A small image embedding model, trained from scratch.
Model: 64-pixel images, width 192.
Data: trained on photos of plants, animals and fungi (iNaturalist), 38949 training examples, 73.6 epochs.
Rows from block 4 of a small image embedding model, named by matrix and row number. Rows with one number belong to one neuron. Each number is 128 + 32 x the weight over its row's rms, rounded and kept within 0 to 255. All counts start at 0. Numbers have three digits each. After the name is the row's rms in percent of the matrix's.
After each neuron's rows are labels from the 100 images, of 14848, where the neuron reaches its largest size: "peak at" is the part of the image that holds the peak. Only what is clearly more common there than usual is listed. The data: photos of plants, animals and fungi (iNaturalist). In brackets: how many of the 100.
# gate: MLP gate (model.blocks.4.mlp.gate.weight, 512x192), inputs 0-95
# fc1: MLP up (model.blocks.4.mlp.fc1.weight, 512x192), inputs 0-95
# fc2: MLP down (model.blocks.4.mlp.fc2.weight, 192x512, transposed), outputs 0-95

gate.212 112:140134118108141093156166140166115077150101121180114090124135144173089122120086176050120090105073101143147080109134106101150182126086143126108104106137167121173132100179149167094141150070148100139141142158129066155082147118158133099158105106120118135143134146154110238123185061124124109080
fc1.212 108:146120135113123207152111127068133126188121112163123111065127128116090095152153165087145058172111086131115104139123121201155142143178105155204160083135182093137122135144137137104137115164156098111125136146108119164165156167154106137100117151150129058164142188089083170155087134116157163092
fc2.212 113:077099127178116106038147147065132170113148159140147151095091064124164115103186138138123200112164083133125149090140130132180111126156169145145156166083112093121181129176132133137127128140155179156107135079118143138123070115160139162142160148176105099078183114096137086145118136117151123148
peak at: top right (33)

gate.269 096:137124116130147130116201108120170148128073119163140099101147168165109138136150172122079159176130134117114136112133113159125120105092119109104134121156122147147132143117098200158129111098169130114142105180158141105124138072198162172131146179128134138111124063051146151098161100148088139041
fc1.269 093:140143140120096170153062075160133147074127118099117078148137118110119129109123138113061128110151125139134134180204125156098124119118128095134149131112126152106094021160061120159164092162071137129118152155210138082150155204165106130164168108187117126105131108156091133139080120166148092151
fc2.269 097:102167124165125168105054121101191096134221128100155092081126090121129150060166101149145089148179087187140166112094134168101138174112130147173160157121140124149093156095099141173086144154127112127151085180153149074129113154140110159141101103128182138102169096161159124136114083122140108118
peak at: top left (34)

gate.139 103:134180092118072124107142118113141107112100167154180062157112133132172137206139153105105115091133150118051112182133130064134171096146085071073093158114161123111159121079150146171122075108127173080095083187146118124119103073165183188167120157130107125113160089067173115196141106185111097144
fc1.139 106:055170072100078125158242098088171106148124118186118130095139095208142085098173145135098151130129136157155146120074122158145138160102174164121182127153105130156139097154034125152120144121123139110142164148110158129142145101091129192099111164149140110132186126086104130137170098119123157168
fc2.139 107:178101140095115061110170149104104139103113181133162139195144190092172164167145088141073097131096149160139133142110152073178095116188142163145176118089112145170083148153184122139064136150136108175151156076126152095133116142138167103138103135130153109107120163147124155130103145121079098155
peak at: bottom centre (25)

gate.215 106:108126124096150096135140117161122139143118228101103128127167158133145073144170140129095136173073160190078093132172090109170108156090158123057078135139166168134046095146118170096186164079096119138192096122092103114134149167134194110144106170111139139120144091111108146104071115127123108132
fc1.215 101:157111129083110128133096127124171182109113086111099096104176139138115112116128154157148130134125188102140119150151127146160125112099122079126146105145119107195110065140167150158166148137113143096225135091117099130134128079139139070092104092161087123186091127059135149118127162101128121111
fc2.215 099:134135142041141163129129131127099146063118153146041128108157115134119086139166164080149051122143146159126104131105148119204084068076152110147142089102091158124127166137130158121135173098142148149106100168079069204159105123104092150098153129165126120150142166131132133076105129115153138169
peak at: centre (29)

gate.442 094:122122132138124089127088119152096116123117169194039131117156137117115158137084128032099109142074116144117101132167110148165120054147175131081109126136142165071055124088072075151136120102076108160118201148123107144104108106065128157133095147088139101119150147126116165118109157147082098152
fc1.442 094:170122105089115043203203142066124132120115145195105166127094100179150139121118119086107127094128098135124116146160170148081192131151104193123116101143120110140169095126100127127078188142110131111109140119132127147119113165115104096131139104119087099160113136161140144186126158136063105096
fc2.442 092:052115112170133119074166167096154161120133161104095087098102084116125205128073198133132130127111133058117080083127068126117134116190206089103098145138159124148184141119137100093113072116113162107101119115129138098145052136175100099103072100170092120072156105177122135116130146138116135137
peak at: top left (33)

gate.32 100:116098105098128131086110137192188144136071151147157096172144144124101114140068172095179155106150154134127081137096112059143065124091141127176111111143110109098106140133146141163160033134138138182115126166166103107170129130136090144127087150170075199110171049087091131124181136100100040148
fc1.32 096:157170147197090102133132116062068180123129090134149120082130168115182173056135165147096126155114161144143156076128111144188109112104074114138151087141168099108097059152096145102144096103064075134135136198141146128174106108132129166098083146136090115053112063113087105141131156143126145124
fc2.32 101:080144078123068126126103179103084110102117082105178088093124089099102123139172109125120130121076175133093138129106181102125123132093116093112092124182131127102120127064058072176109157143127117146131123174220197165063114119109127132125124155141110139117167125135087103162140095092143126190
peak at: centre (25)

gate.222 095:119166118068140080115143115138130089170055167185089093159099138193097119069067110110124113166108174156101090129098139132094160131109109152091143181171177131126111101149146123117091142061166112082136128146143138059030126130082139145122091144133140170042110148147130163125164121147105170121
fc1.222 099:073187154104141068113124111149106061104065161168101163107086152107140161051088104128117133091143140111142145086163123139048100153191151113151173170101182093129131114189115143154150165138081104099146137134145170124085062120161111173129125083085205181145128087152099153153156142147143110141
fc2.222 095:150074169136139146117140084109085105129095098118155111106168166121162142133169141123153094184171082127161166133160127102113103163094096138158200123163151126125144161165111053120114147187066117093136044144109121164159129139187074164182137133118119177105064094141127129092105095135087153194
peak at: bottom left (44)

gate.310 097:134105130142149189149134123119137166092132165139092079129148104119092186156115138134203112165094144148127111195192114110179132139110083233180084125154116165159112157132115209143114103120131115136127119159149137165150148145147132124132136081136132083151130090147107146175102163126078104111
fc1.310 099:180043147103152086102076128163153130080151139080115123169105149163138173126077137091137141162106109117100113105160108126114164105161038125172131107105140123182061155159176098143180129172146097190120108148086100143138152192138115186138122140073152203142117089101119119116139190135155145127
fc2.310 096:163142095124119103074127114182174138097144137124119140095116131145105113083158092083134130109106165139183204126101174149105108132208089108175114148094167082118130109187096144128168129130110119112085142117140104085142039176182099130094136176152051137124130155116128150117166163077164131138
peak at: centre (26)

gate.19 101:115165171104143032163165153153101145109131167146129118182175197173080171130103115080046115099112171147142106110100081122217171111152132117134151097114146141165087102154157126177098096112126095148114149137087132158096192161092138129137094116109174104149129141082088174107115138064175163104
fc1.19 098:166122149112110067126074106126132152105154139128094159100095105106189190172101219106132164128156162148133113097196103138190140099152071129116124103149163204151118107155131111140103121073106156160065096095167080088145114126119169085159174099128114136157071132114142116124140172144112139133
fc2.19 094:103144185156109194119119123127154129180119189156149099125078148151165139146148128151156150119139147130092107114138138081118158108151133144097151074149088093096060093105156155107119115121147082167074134137161170092090197089090105114123077128071082116105130134125155131144047117107147118122
peak at: bottom centre (25)

gate.25 095:136107094133142095104139151199162118151126161137122071102161169133163049144112124146126130176131141171118174174133116125178130108100177214172141175209138121121162164061082064152127117100132157110173136167090125143146140179166151144135124153048122055127129115089151136114122140125123136123
fc1.25 094:118144172122135142091079109164120125072152109072092130156118139196144130151117115187124122103148142108147208126123196174150152102166112064128117180130114130111106119188170185148144094196096147170151063091175134130107145123146159098116177119140132136167132136143070131091127129114075085135
fc2.25 092:135156077121171143123102113077154125179099140118172089155153168132072149128116146151126111175112123139078120162111098125131086101093184169106094097102169112136157167123087128134123098155116081124129125013106117173181076106136115139122145138102098106175142099084087187169117113097124158123
peak at: top left (45)

gate.170 109:087098137140176115114087155111168068128059167125089138156085169175119155094137126088119131079115144159103106132109097127145114146135203126093110100161161088123148091082132171104145085113169077205130124129100105055122098145148130092129098129181068155126173096098026102142108156164082089142
fc1.170 112:128168091085168105108083152148147084230149113116110163147151124072086157148099179109125097100108107084116099144143119109152117124107168099175075094123155135189093088164179148105161158131133129096164099148106170092133120192171098128180125094066138109188085108128181163118140145165111116118
fc2.170 114:207133108100099078150122127192080103139161135114201105114099231140142151177147125146110093162065150113124104119081117108131142146103094051128127186179121107136091137128114111085140166070088111155150100126127111092085131121118116080155114144114144089145135166150117122146166155116108169075
peak at: top right (32)

gate.493 100:124110115117178167114099127122196104148163145092123086112123126189149176108132187125142141166120189135123107168130136094125147121108174131124148157120121134201130113170099173118164125154191106088118119166130115072164128132136167165181124169197093137090141109154092127167178150063087106123
fc1.493 096:165106161141124069144117115133149153164138118108106099151119146121147102106142088201099118103149158064132123118153177087141144098169118141106124152127089061174064099118098074073152202142158120070141194133123156173105114091108125126099099051083113110064117205142160148163106130126152085120
fc2.493 098:135144119094059166157109133161139186095159126140126154144179160109140147109153123124120129171178142155148081167129183099170122110073152122068101131087126199119135172068185106125134103139055159106147147101169112164119178102097122099166105124140123126141147061148127160146164130149205106098
peak at: middle right (25)

gate.105 105:125137139082082144148159130118150121075079164200104099105132209151113142140126137129109107094121147176084122143120127156129161101131128134171147173203106108065154136099119145154171123068168135184142186160094144150025126119161108169089100118153136155145161123167092204152146173155105123093
fc1.105 114:096122109100124173136170098132154113114090167127123140134099192121081134131097146100088135121127132139159119122110181136134074138118163096169155128158168111073109130155121135131166105132153134159171121180132167131143168103088051151116063113073072129111163160157133122110139133148114099128
fc2.105 113:077112127125157160221097116105069135082136097131078067149129143118112150106159153064081154142178201154149072167101173171127155118089138168076157136150133178099132149114111135152177071103100158142064098114157117185172139180085148139144157133102182100168108171133157060157179120099115123151
peak at: top left (40)

gate.145 106:135136123122119108123149164110191131189082135129118139150186128112076088062118166116165099182146099168120077132137076072133125130119104189134105155130119162163134083094087190121109144122147105136086159142118085151103090143105073079165106143122151170089166177144093169120169143102099114078
fc1.145 107:093174124105121130054152157138172114117104149105151121144101100139199140104127076116183149085143114121172147106162199112130071064156154134124156168146130145144149081153162138105151108108179139176150159155172113189130144133166126160177118087122120072075105167137120122116117091090108034173
fc2.145 110:089141118076143130199130119149085095139117109080112149114142150171133134152102121123140101173156152162158141123110116117086098122144074099155063119129110090145149134168125186102023099153155142156135090119085107082133136124105144105119105125119129153162080161119116196134146128098098163139
peak at: top right (44)

gate.504 101:116169137088126140162117076156083076176094142115149125143141197121139128138142106139089061078105154123190160126093114132111127087073115131121155100118130162095025143146083137096123076102133083114152143164115088169120074150161130125173147136147154085120173137151140162177157120136135100109
fc1.504 104:165110098130191145129098125193141121098105132156182117142209118132183128205145123138138171064162117158160119089155147150105130132103119112154180131119141142165183163126124111124159109145148106093142119096185139131187136163171132120162145113154177118157133089112162100135153107125088129070
fc2.504 107:166122104104123168200114160178150153102068056074175094145113142145114146135152188132092084161113141143129086153118113158116127139095076121129134170144111151169182137155120125134129145185060133154112097110112099183094126102182119150156156094143128111105139105165113156112160125123083120133
peak at: middle left (27)

gate.173 097:103174112075184104127117135148083136149097140164125078131129140139166097171130121108095085131123174169164104099124120187149164098065131149074153078119169130155109161074153080124090163137108138142139124145103113090140092166094122125173128108135159077162197067147146143147112120130128113075
fc1.173 097:114108180135093126103102145104158103154119107126099163126113173089136109108130153146226099139135131119172144104133123112170134103102093150136079086183137126073132159122095116070119080160188095086127210078102158166123123055096115157108114113067153119118146154122140157111121082148159151133
fc2.173 099:145112096153144073065156117111150146105087053114149173094147106121142133171159089101174088095119125111108178134142139106155076088098091159096065105085101150136121173138106129135055175116155122103123142171137147098131163127163146129159116148098136135111161147128140141148125129146175135132
peak at: bottom left (36)

gate.121 094:110149088105102124143157098139119056180096130100113136179153124098129108161165140098126148069125129164135102140093112098116091154137125162152165139155162128074157127082107152184088095118149116147142110151102078100080162178139110083114151068184172162094099133122148195101186090097151124067
fc1.121 091:142105143131146122119129117072099137176089152150124076128165149083098072164174135178135115068077116112101086155147115096112111114155134254177134049142106078141152158100143150165078138104138127141125147042069119164148105127148139071096135145179097055118145176123106139156188191103076102123
fc2.121 097:078145161151140130135126105101109148075063101160113102153085090139131122143159154148104108110106133163139123070175070113153140159126142130145125102125090185175108187134152117132105097102186133151141134085094108114101146166097171131178107152128147159129104153059103139117143100139047084128
peak at: top left (33); top right (32)

gate.209 101:094120087087075119075143059137144087121099137159127097096154155148100141159115148133096148135098183161190093121172073110117164126124149202194138164176172143133164157059109118103150133073119139120137120146157119077118104128089139129106081164110045111135128125138134100106108180159041105122
fc1.209 096:148086160103172134151069147147091125154118112117116102162111155080152146061125079171124114053115140089178115079155102114156127121124122169091120174095083113163100143149201171187131126144145118146130137131100088152121152087169107148144121088204187144052155158156129136137155172094151069068
fc2.209 088:150089146134168116100086086141130105133145121147070120109119148130134156132080184112135158151160141146105039167192141158168145102113156152156128132117156107137156168105132121161110177079134118158068079116133114122160126119190138128120149131068163148119090171063100110169117131138079138133
peak at: top right (35)

gate.388 099:137055134070204143102123122096143110150064139168104158159119172164073093120138220078119084131095112097137105124090132121150145135110113137113143089150111101171094099131137143087109126128160099113090153125078064129125059139096100089154076186104094104120150158098138207110113140056090143077
fc1.388 094:078156152157100175157079049131093089119155140116154131115128127075096156202132095106115133103134143162135141142141120140216159153109089118125143178155115063093080169144077107190107081124117121092188138119154156125079127076094172089145112147114120139114092115082131126085096165187151082156
fc2.388 099:086118111091095121150137216132128095142137082065164136166117124151084102107099161113113200153155147129101119178098195105109101099116174058136074144121099125144147116137177172079144109118131164106141081128140159159147121149115088096118153088175187119151081146137109134127135116109048156155
peak at: middle left (25)

gate.14 100:154127141089140151177089155162127079137126111125113104132153176120086066171122130164053115146110155101146072143155083121090129123120103162107068165154182113162139143098171121108147123144194166125129116167163060126101102142102100155140115154135132138081127152161099170119119122081107157098
fc1.14 100:131164063117166104060105104134166056119144166136136100097175137147150089136136164100090136156127136136147139115119137123122101113154132107130168105096175091086135107138110106143123136172105108159132117155126102089113170217161155117158127175124093117113152117123224123106187131156135137219
fc2.14 100:121144123169174154144134159089104129142146155112091154096138122117197131103056139124209168084112079119173141156152126133128122138119184140100121142128168121161088173112130201135083122111140081107160159146167142128158081090122112120118161089098140180130088120154108159126137151143130095119
peak at: middle right (25)

gate.302 104:100193167105158075113073138140111106137104145102086085164184112123102162063126096154126110081101168132165133097117105067178140096132139158141117159118149161102109147129101169115093105132175122173156118215188112135047130110060157125173044108128112212108126128107072154145145080145152109118
fc1.302 108:123050104139151158104115172096097190130134114076112120127182112135089140135121113133129132132132123151142144126199099068155110118123122122141104080114125150170113133165151106109072047145140142161150059132100115144202107097077127121147107173171101109117076054022080119111145167101116095087
fc2.302 111:105148134114107105144043132142183119096139188126139151174135116096111125121102087106152061150084116131128168077151154121190094107104102113146124144065154089108095142171125114126171092092122154127139174114165122070075177098131093145145131099136138140108135135179099122199117079185175116128
peak at: top left (32)

gate.356 099:115100159156115115114122188092216177202145158182068073142104138191123129140127123115112103106089150160161123152112160112155145118081081186066144127118125131161151096107135134158120067170117113130115154153171127094083136054151151079179056097083090158080185155166127171146179111114123107141
fc1.356 102:101099093168144109062180151112119138178101093140155171117165150151120157157154140148187149162139076203118141108079193170171162143074186114134155069118112095167148109116122142103138099132133138103193103109095130135141193133086172116043090128184151124122171104121089221102126127100179135127
fc2.356 100:168136087090118055115090124103090139163137140128082104058121148139138140084147097122084121174159196095182121104135079093130154103113093118089092123149130085145132140121118167093081103102111136071056062156149138130168082072077141082133124137107154163089163124091154115183110216146128134140
peak at: bottom centre (34)

gate.301 098:084105106144178112101137118104115151152115202178068134146103153089144097117140148156087163144117184164060139155057069151140132168146100120103115133178144115113117114087093114173084067085136135068135107099160138062117111157114188134174060101119137113050139141130143133141119186096079140118
fc1.301 095:122147181216150152109168146158142147148103123100134103171132142120125139128090161200088150105098139098148134107121116112159105108116127092127114066074166128221145108163177132118183156153134094112181087114077095181161117115171180121139122135052178136059152130117139095129148132085166108128
fc2.301 097:110124104147089068136147094097096148151071108140130188066070084137135124135147115200101120155136179127177138143128107091126078098152130078148110148116060102098129059064136150060125107085153159123154135222143175085108091107089112091073168135145115122125155128157104154159103106099121050131
peak at: bottom right (34); bottom centre (26)

gate.413 095:141212163091093175073181138181094125142105142114061058139129102079135118122141165156092154092152175167150153171121095133153108164136123130119115159141182163132114201112122205140128103094147126145134110212157127148110084137144185130117121116149122055149141154142056179151134151145087119126
fc1.413 094:176168123111092143122110144075139161138128128154088127107152096101131074126080160148112121129140150087176172069145179130083084166140111080118122189079163114116152130164080143180082124150169083095127118135171132127100097125167149112089109067062115121165139175186124108179177104189138145158
fc2.413 094:184117154131103107125138109123146148103186114103171154151128171130169131162176150126172119090162148118110074077149155137085120138136110082127119184131072109167164107155172104114113139137090206101107148061156109154133073165140056111152160176203175144124063139174149095115116101121187110133
peak at: bottom left (35)

gate.296 101:111191091144120143099168136109199135115135182106096122132127140130107138079159126091152112121061134100102142169065095107152162153104080117153090182120146122177155097143149110097106155126079094189192130154105056098099125122202166131158111147128076129088073201125060149103169143139124120086
fc1.296 103:193138125123071095140138097203099121163115171078165134164131100087112126115062136159160124099096139121113091148120117141094091146093126127091131126135102052092107101187143131140080107082101140113068199145115117148132188165144140195128105152195117110121144145142107145128161114157164136154
fc2.296 108:075122153124133130143110121062142111137108138139141151122073089143171124118101141134182121133152118105115120117173116114154115136054175095098156159112130082181144114128169161097103101119105187151126116102059135156166117096122144132196173073100131108128141105147104091097129122133105080149
peak at: top right (38)

gate.497 097:139145081124090149160134129153224150154095099135145090130185117177117146168148175099117179164083155131196137152144140061112130143102103172067118161128157164156112115154123159161095097086141098115150195161140129143136146130142132107151116142139110116175129112060140180079146130070112123128
fc1.497 091:130093134103157102124093117119149126126140145097114143115186066108190160095112162139158152081115134097160156149104096106065163124126119178114180171103127153060124095166127141148184116122114111162088172164121115079079091166149095173147188113167131182171129132152101147136139083155176163114
fc2.497 090:091134139093142154134143121134144107082136126201071097052141147096171134130159097140121164120079153136177139090104069144175106128124219159108095122115083118118094080173060163118192174084181161093109176112111132124123088081130144129161141120161160115140115172125111102117114127114081094113
peak at: centre (33); middle right (25)

gate.458 103:195110107101102119135141099172100119147117125174144091193191147192188146173114174084102094121142124178168129109179100114146141121143102162121186127120178139089120125140113119089104127131151143193072132149110100153103126141133097110171115126159078150139088203098126132117166100070124152116
fc1.458 100:099138138115118199065141137139125088182106123138120134137172116112098176076062104132121151128176079113083145133097141154165180136125145144139111201117109125150137067152201140165170108149078094098123123161133106127163148164180160066208125080116082127139093139153101102118119110195128140116
fc2.458 099:135130199133158104151055093149090119169133118063111175163151129121179114180159077192097143187149143128105100089168145131139143110190111100120104169161113037136077056114142173152173147128134139129135100170129100077130155094131150100121075126183164117101124153104138125136099133083153087181
peak at: centre (31)

gate.255 105:118086119125168166125096134164105133099170144098100092173106185154142175146141173110116071199125146098089052183132141103123166157095187142067091159184160200123123124087084116086162135159177120167135125137141101142117072160081094138182150104086130126111118153090115129114087168100087132115
fc1.255 104:102104190162206114078129152096151127151159103104126151136125136135159116143182117169115118130128071202120137096110110101192124073187142140060152148110136136134168113138160154116087146141121146163117071141079111088089132137120119060209098170128162122118165098161121173112162056145106105116
fc2.255 102:134166160153113115118167126097092102157090186139116125130100106110104118169127106153166127127145119091087140136186077120154088117155095142148122154137097089102119125135117206105106168100162155139121094111150163189171110108195136133179163091052130079127089187125106152120155119141105175124
peak at: middle right (28); centre (25)

gate.380 095:129126113125137126136151164134179141194114187135108148125141139111196110125119147145147102134119133114142071155140044125141117107140109165157111095128149140142161091103135125104120187120156144130108089106132099151084131168147120232118082137087116153119127162118111121152058155177149144084
fc1.380 091:118132167136135178139112110125185091141105065083202091122140061106076129109219107167096138157114169139064159135165110112098113152100102083104107134131142067139127130112067169126128162192129129160213138102197142137140107159156107130094148144204127078121124103104064152138069129066107086179
fc2.380 092:111096153136124070175122160116136099094105098106100137156082132093147119061115131124211117121103046148124105084178202122179072092125131225151173229133115132138076113092113123130135125108131135162061143165101108158110191124149116119119110056153129159120123129114131138086102137098140103152
peak at: bottom centre (26)

gate.31 107:133134098094180083111163125104129150119090121133125126195101162186132051179114160104138093099089183157069052150145106111144154082115110133113130048116135117154106138112129105142146138100157162168103120156078112135145134144163135090134141112178113135070132133184125146093117154051138156152
fc1.31 104:101125186136143148115079113135147100106145145097105109139148159134129086096154131155128121141112064146095127184092121123128149136165172085185074104145137163134153160128186162081185182117118084139115070091111101158132149168153109103088095108116148155170143113203107112130114110157131099115
fc2.31 104:085168172138161157130139151133210101108116100129079160125133182136144107075162105138140151162138163161104115161158118148179118114153090124126157138173120119138067107098108113131149096181213160149135114169119044102158179083135136100162100095166063095108116114113118147144142172099122116102
peak at: centre (25)

gate.128 097:164111069060140169108147088146076143194084195129110162133163139152187177117094123123087095174082124117150094180124121138131143139129159120112134191142124121084106112111122152094137133113126066142173144151088137121101126099195184125124112132092112099151079182071116158180192106192129127093
fc1.128 093:109140127157215089078111163140151063134147104141098123121167153149146101067159082165131102126133132067086137109094117120145121112107110158148079181079132103168145178138111151165093162120160105150103096131144094121134131156097144120193098150156099136100165163078115080125128192088121202166
fc2.128 090:132146195144108178173136114164112052170115111127092117138201165087096064117105104157111095127149204115154135213133085143103143097124121090108057114170131073127125120140130141146157168148094102114106082135104093110075140137185169135123135102111161119120117137171108118173156139127109118156
peak at: top left (44)

gate.463 102:106122138095168100076120137153166147146157184146084072170125139184139145180176159100139094170115213167154144147093111081171133108106169113073017119150176171171085070071190132107171092108105119148236139168108132075166124085135177135167141142140128101056104100151114124121133158130097144163
fc1.463 101:165086135140062146147093137186103106076086107120123117105139160180124153150163100107121119116103101106103109096113136140110162146121180108113123106135112165123107134206127081128106179155054093175155106109157113165181177172156076157111131144148055182179097122028091128097166110133129147118
fc2.463 099:134083097124149055088104125154101119114113107085089148185157160136119154157104088133168127040146138101088161094086105145142131147139096110122087134079099094119188181106137100200159066131099160132124057119130061112147179133197063101137058086165157104128114062189114126100097154127142123164
peak at: bottom right (37); bottom centre (29)

gate.393 101:146121113080158164169144153024169168150104142163118082112157186134162106153094162104078159178066139086112115159104142106112153127113092209091136173183142139130115155106127148179081057151158139134109153143163157147127139159091129131108082103168093121131148215086115159142167130168098144117
fc1.393 091:123130133135146104136139125139129094084143102109146128110130129152136129057168092142136179159162118073163130149171154096125127086157130080120164168135101125162138152083129158154168169211113141203165122132094141174132108096179114142148170063125092166117194126104140137186115102085179122127
fc2.393 093:208147176165098041099112152165105088124130168120179080128113148109141182112084102134136152136168126077137139162176109148081194165162098142109118131063141153085139083171128134152142118167108129103130175125118167103104135109150179141138183132106121138152111106110103094154118144128116120099
peak at: bottom right (32)

gate.387 108:128151051143102135113134168097140108152097170157081102127129129141175188147166097126110117112115129117126118181194035122117130156133131153121124107165155110094168146077051169131114110118117088162108101162148114058117186165146127175108072122125180127174177099126095096137130109116132128116
fc1.387 102:085146097097115087089121123150129136144113202168126127104121106174095140165160176112139165108119156163155134085124099094146101143133162071074116094130169098089094158096084135104158052093155143143177128158093139057153139142053166148112152147136104085100164140138106136121095109169121127157
fc2.387 106:129172166096081137082134124180146089160164067067148121121094135125094116094169116155185169147154143110135157169144107098041165082131149054140109117117163152136184172117154140083142125137078076146158086150125114158097118151144108083116153115121151109150130078143148120065160183101152127088
peak at: top right (46)

gate.312 096:131126129103129104149149092176101126135147152191110118163170157096142119143157208114100112172086175125064112117112129084138138115112183217161129113131111124139130090129166140136117113080114125088166125188126111139119127193108131146129109145120150105126171135099164193149196071163129172086
fc1.312 097:099076131178133119088109165146114108088092144104144121192125144200112236126099113104106117110109118122178131161190103067122211100158074074091114197116121174123183160121128167096118133142213133172063128107125093108094109148182153090187154117092113159111161102113111078157086120142115128121
fc2.312 095:131160149152134107088127120107153115155155142117094089137160168070147131134154112104151149128084156189152125060132106098099109103143131190070103121223130139124144137140096124150195073123135120109116126146129064159101093139064156159219172175132149117106124131101099159134153126121111101156
peak at: top left (62)

gate.375 102:096147155059086086113111089208128145166107173097115073135170188154099142136131120121124124150130141181149168118133084131123124100141072153175134171195151199129086131118133149042166106085111163125151176153172138146110101148171117140143130177152085204089061143130143106131065119118121121141
fc1.375 104:084133144036127093107181157129138127114148140159153148097188126110086110127110112068110148160082095061090149140065113195110152145179156179110129146111105129109123127151118135182150071170125125102127143197135150121142133142127115088121131084138154123169105159078113168087112094174087189124
fc2.375 105:131136152133151126092173086143144147122152179209075141138159105054094186134104210103119134102096103063151158107146174157179137102088133096093141072108105202143142103170159114137195140123097063122128121100072133215151161144194179125179106085102164101127080145136130134135200137155117159134
peak at: middle left (39)

gate.161 099:128160164099172140091059112163154114153142098103182092107210112106112125087092147116075107146141134093170095153151169082111177101159148098141128177133154119184137110083165132134146102130122156152080100160062118126082121080122159098153100195127047158113123097073080114093096125078126106114
fc1.161 100:153212136104114119125088109116103122127125155083149105137131109200111128059063114111099162108106112096134133147132125108164105147128092102191128170071178112106133164124130130145129139125156122173123137119163077174103106157113132110157156159166124158150089189178106126052067138152135111092
fc2.161 099:096084140176098139141129169091129151154090105044136083144080115106125092169126133160083088143101155129109108104145104116093091135106125124132096148159152099140086038119126086151110180077104118093148075112135128157088137106178173116152090121116084126109112177162190098122133171080114147118
peak at: centre (27)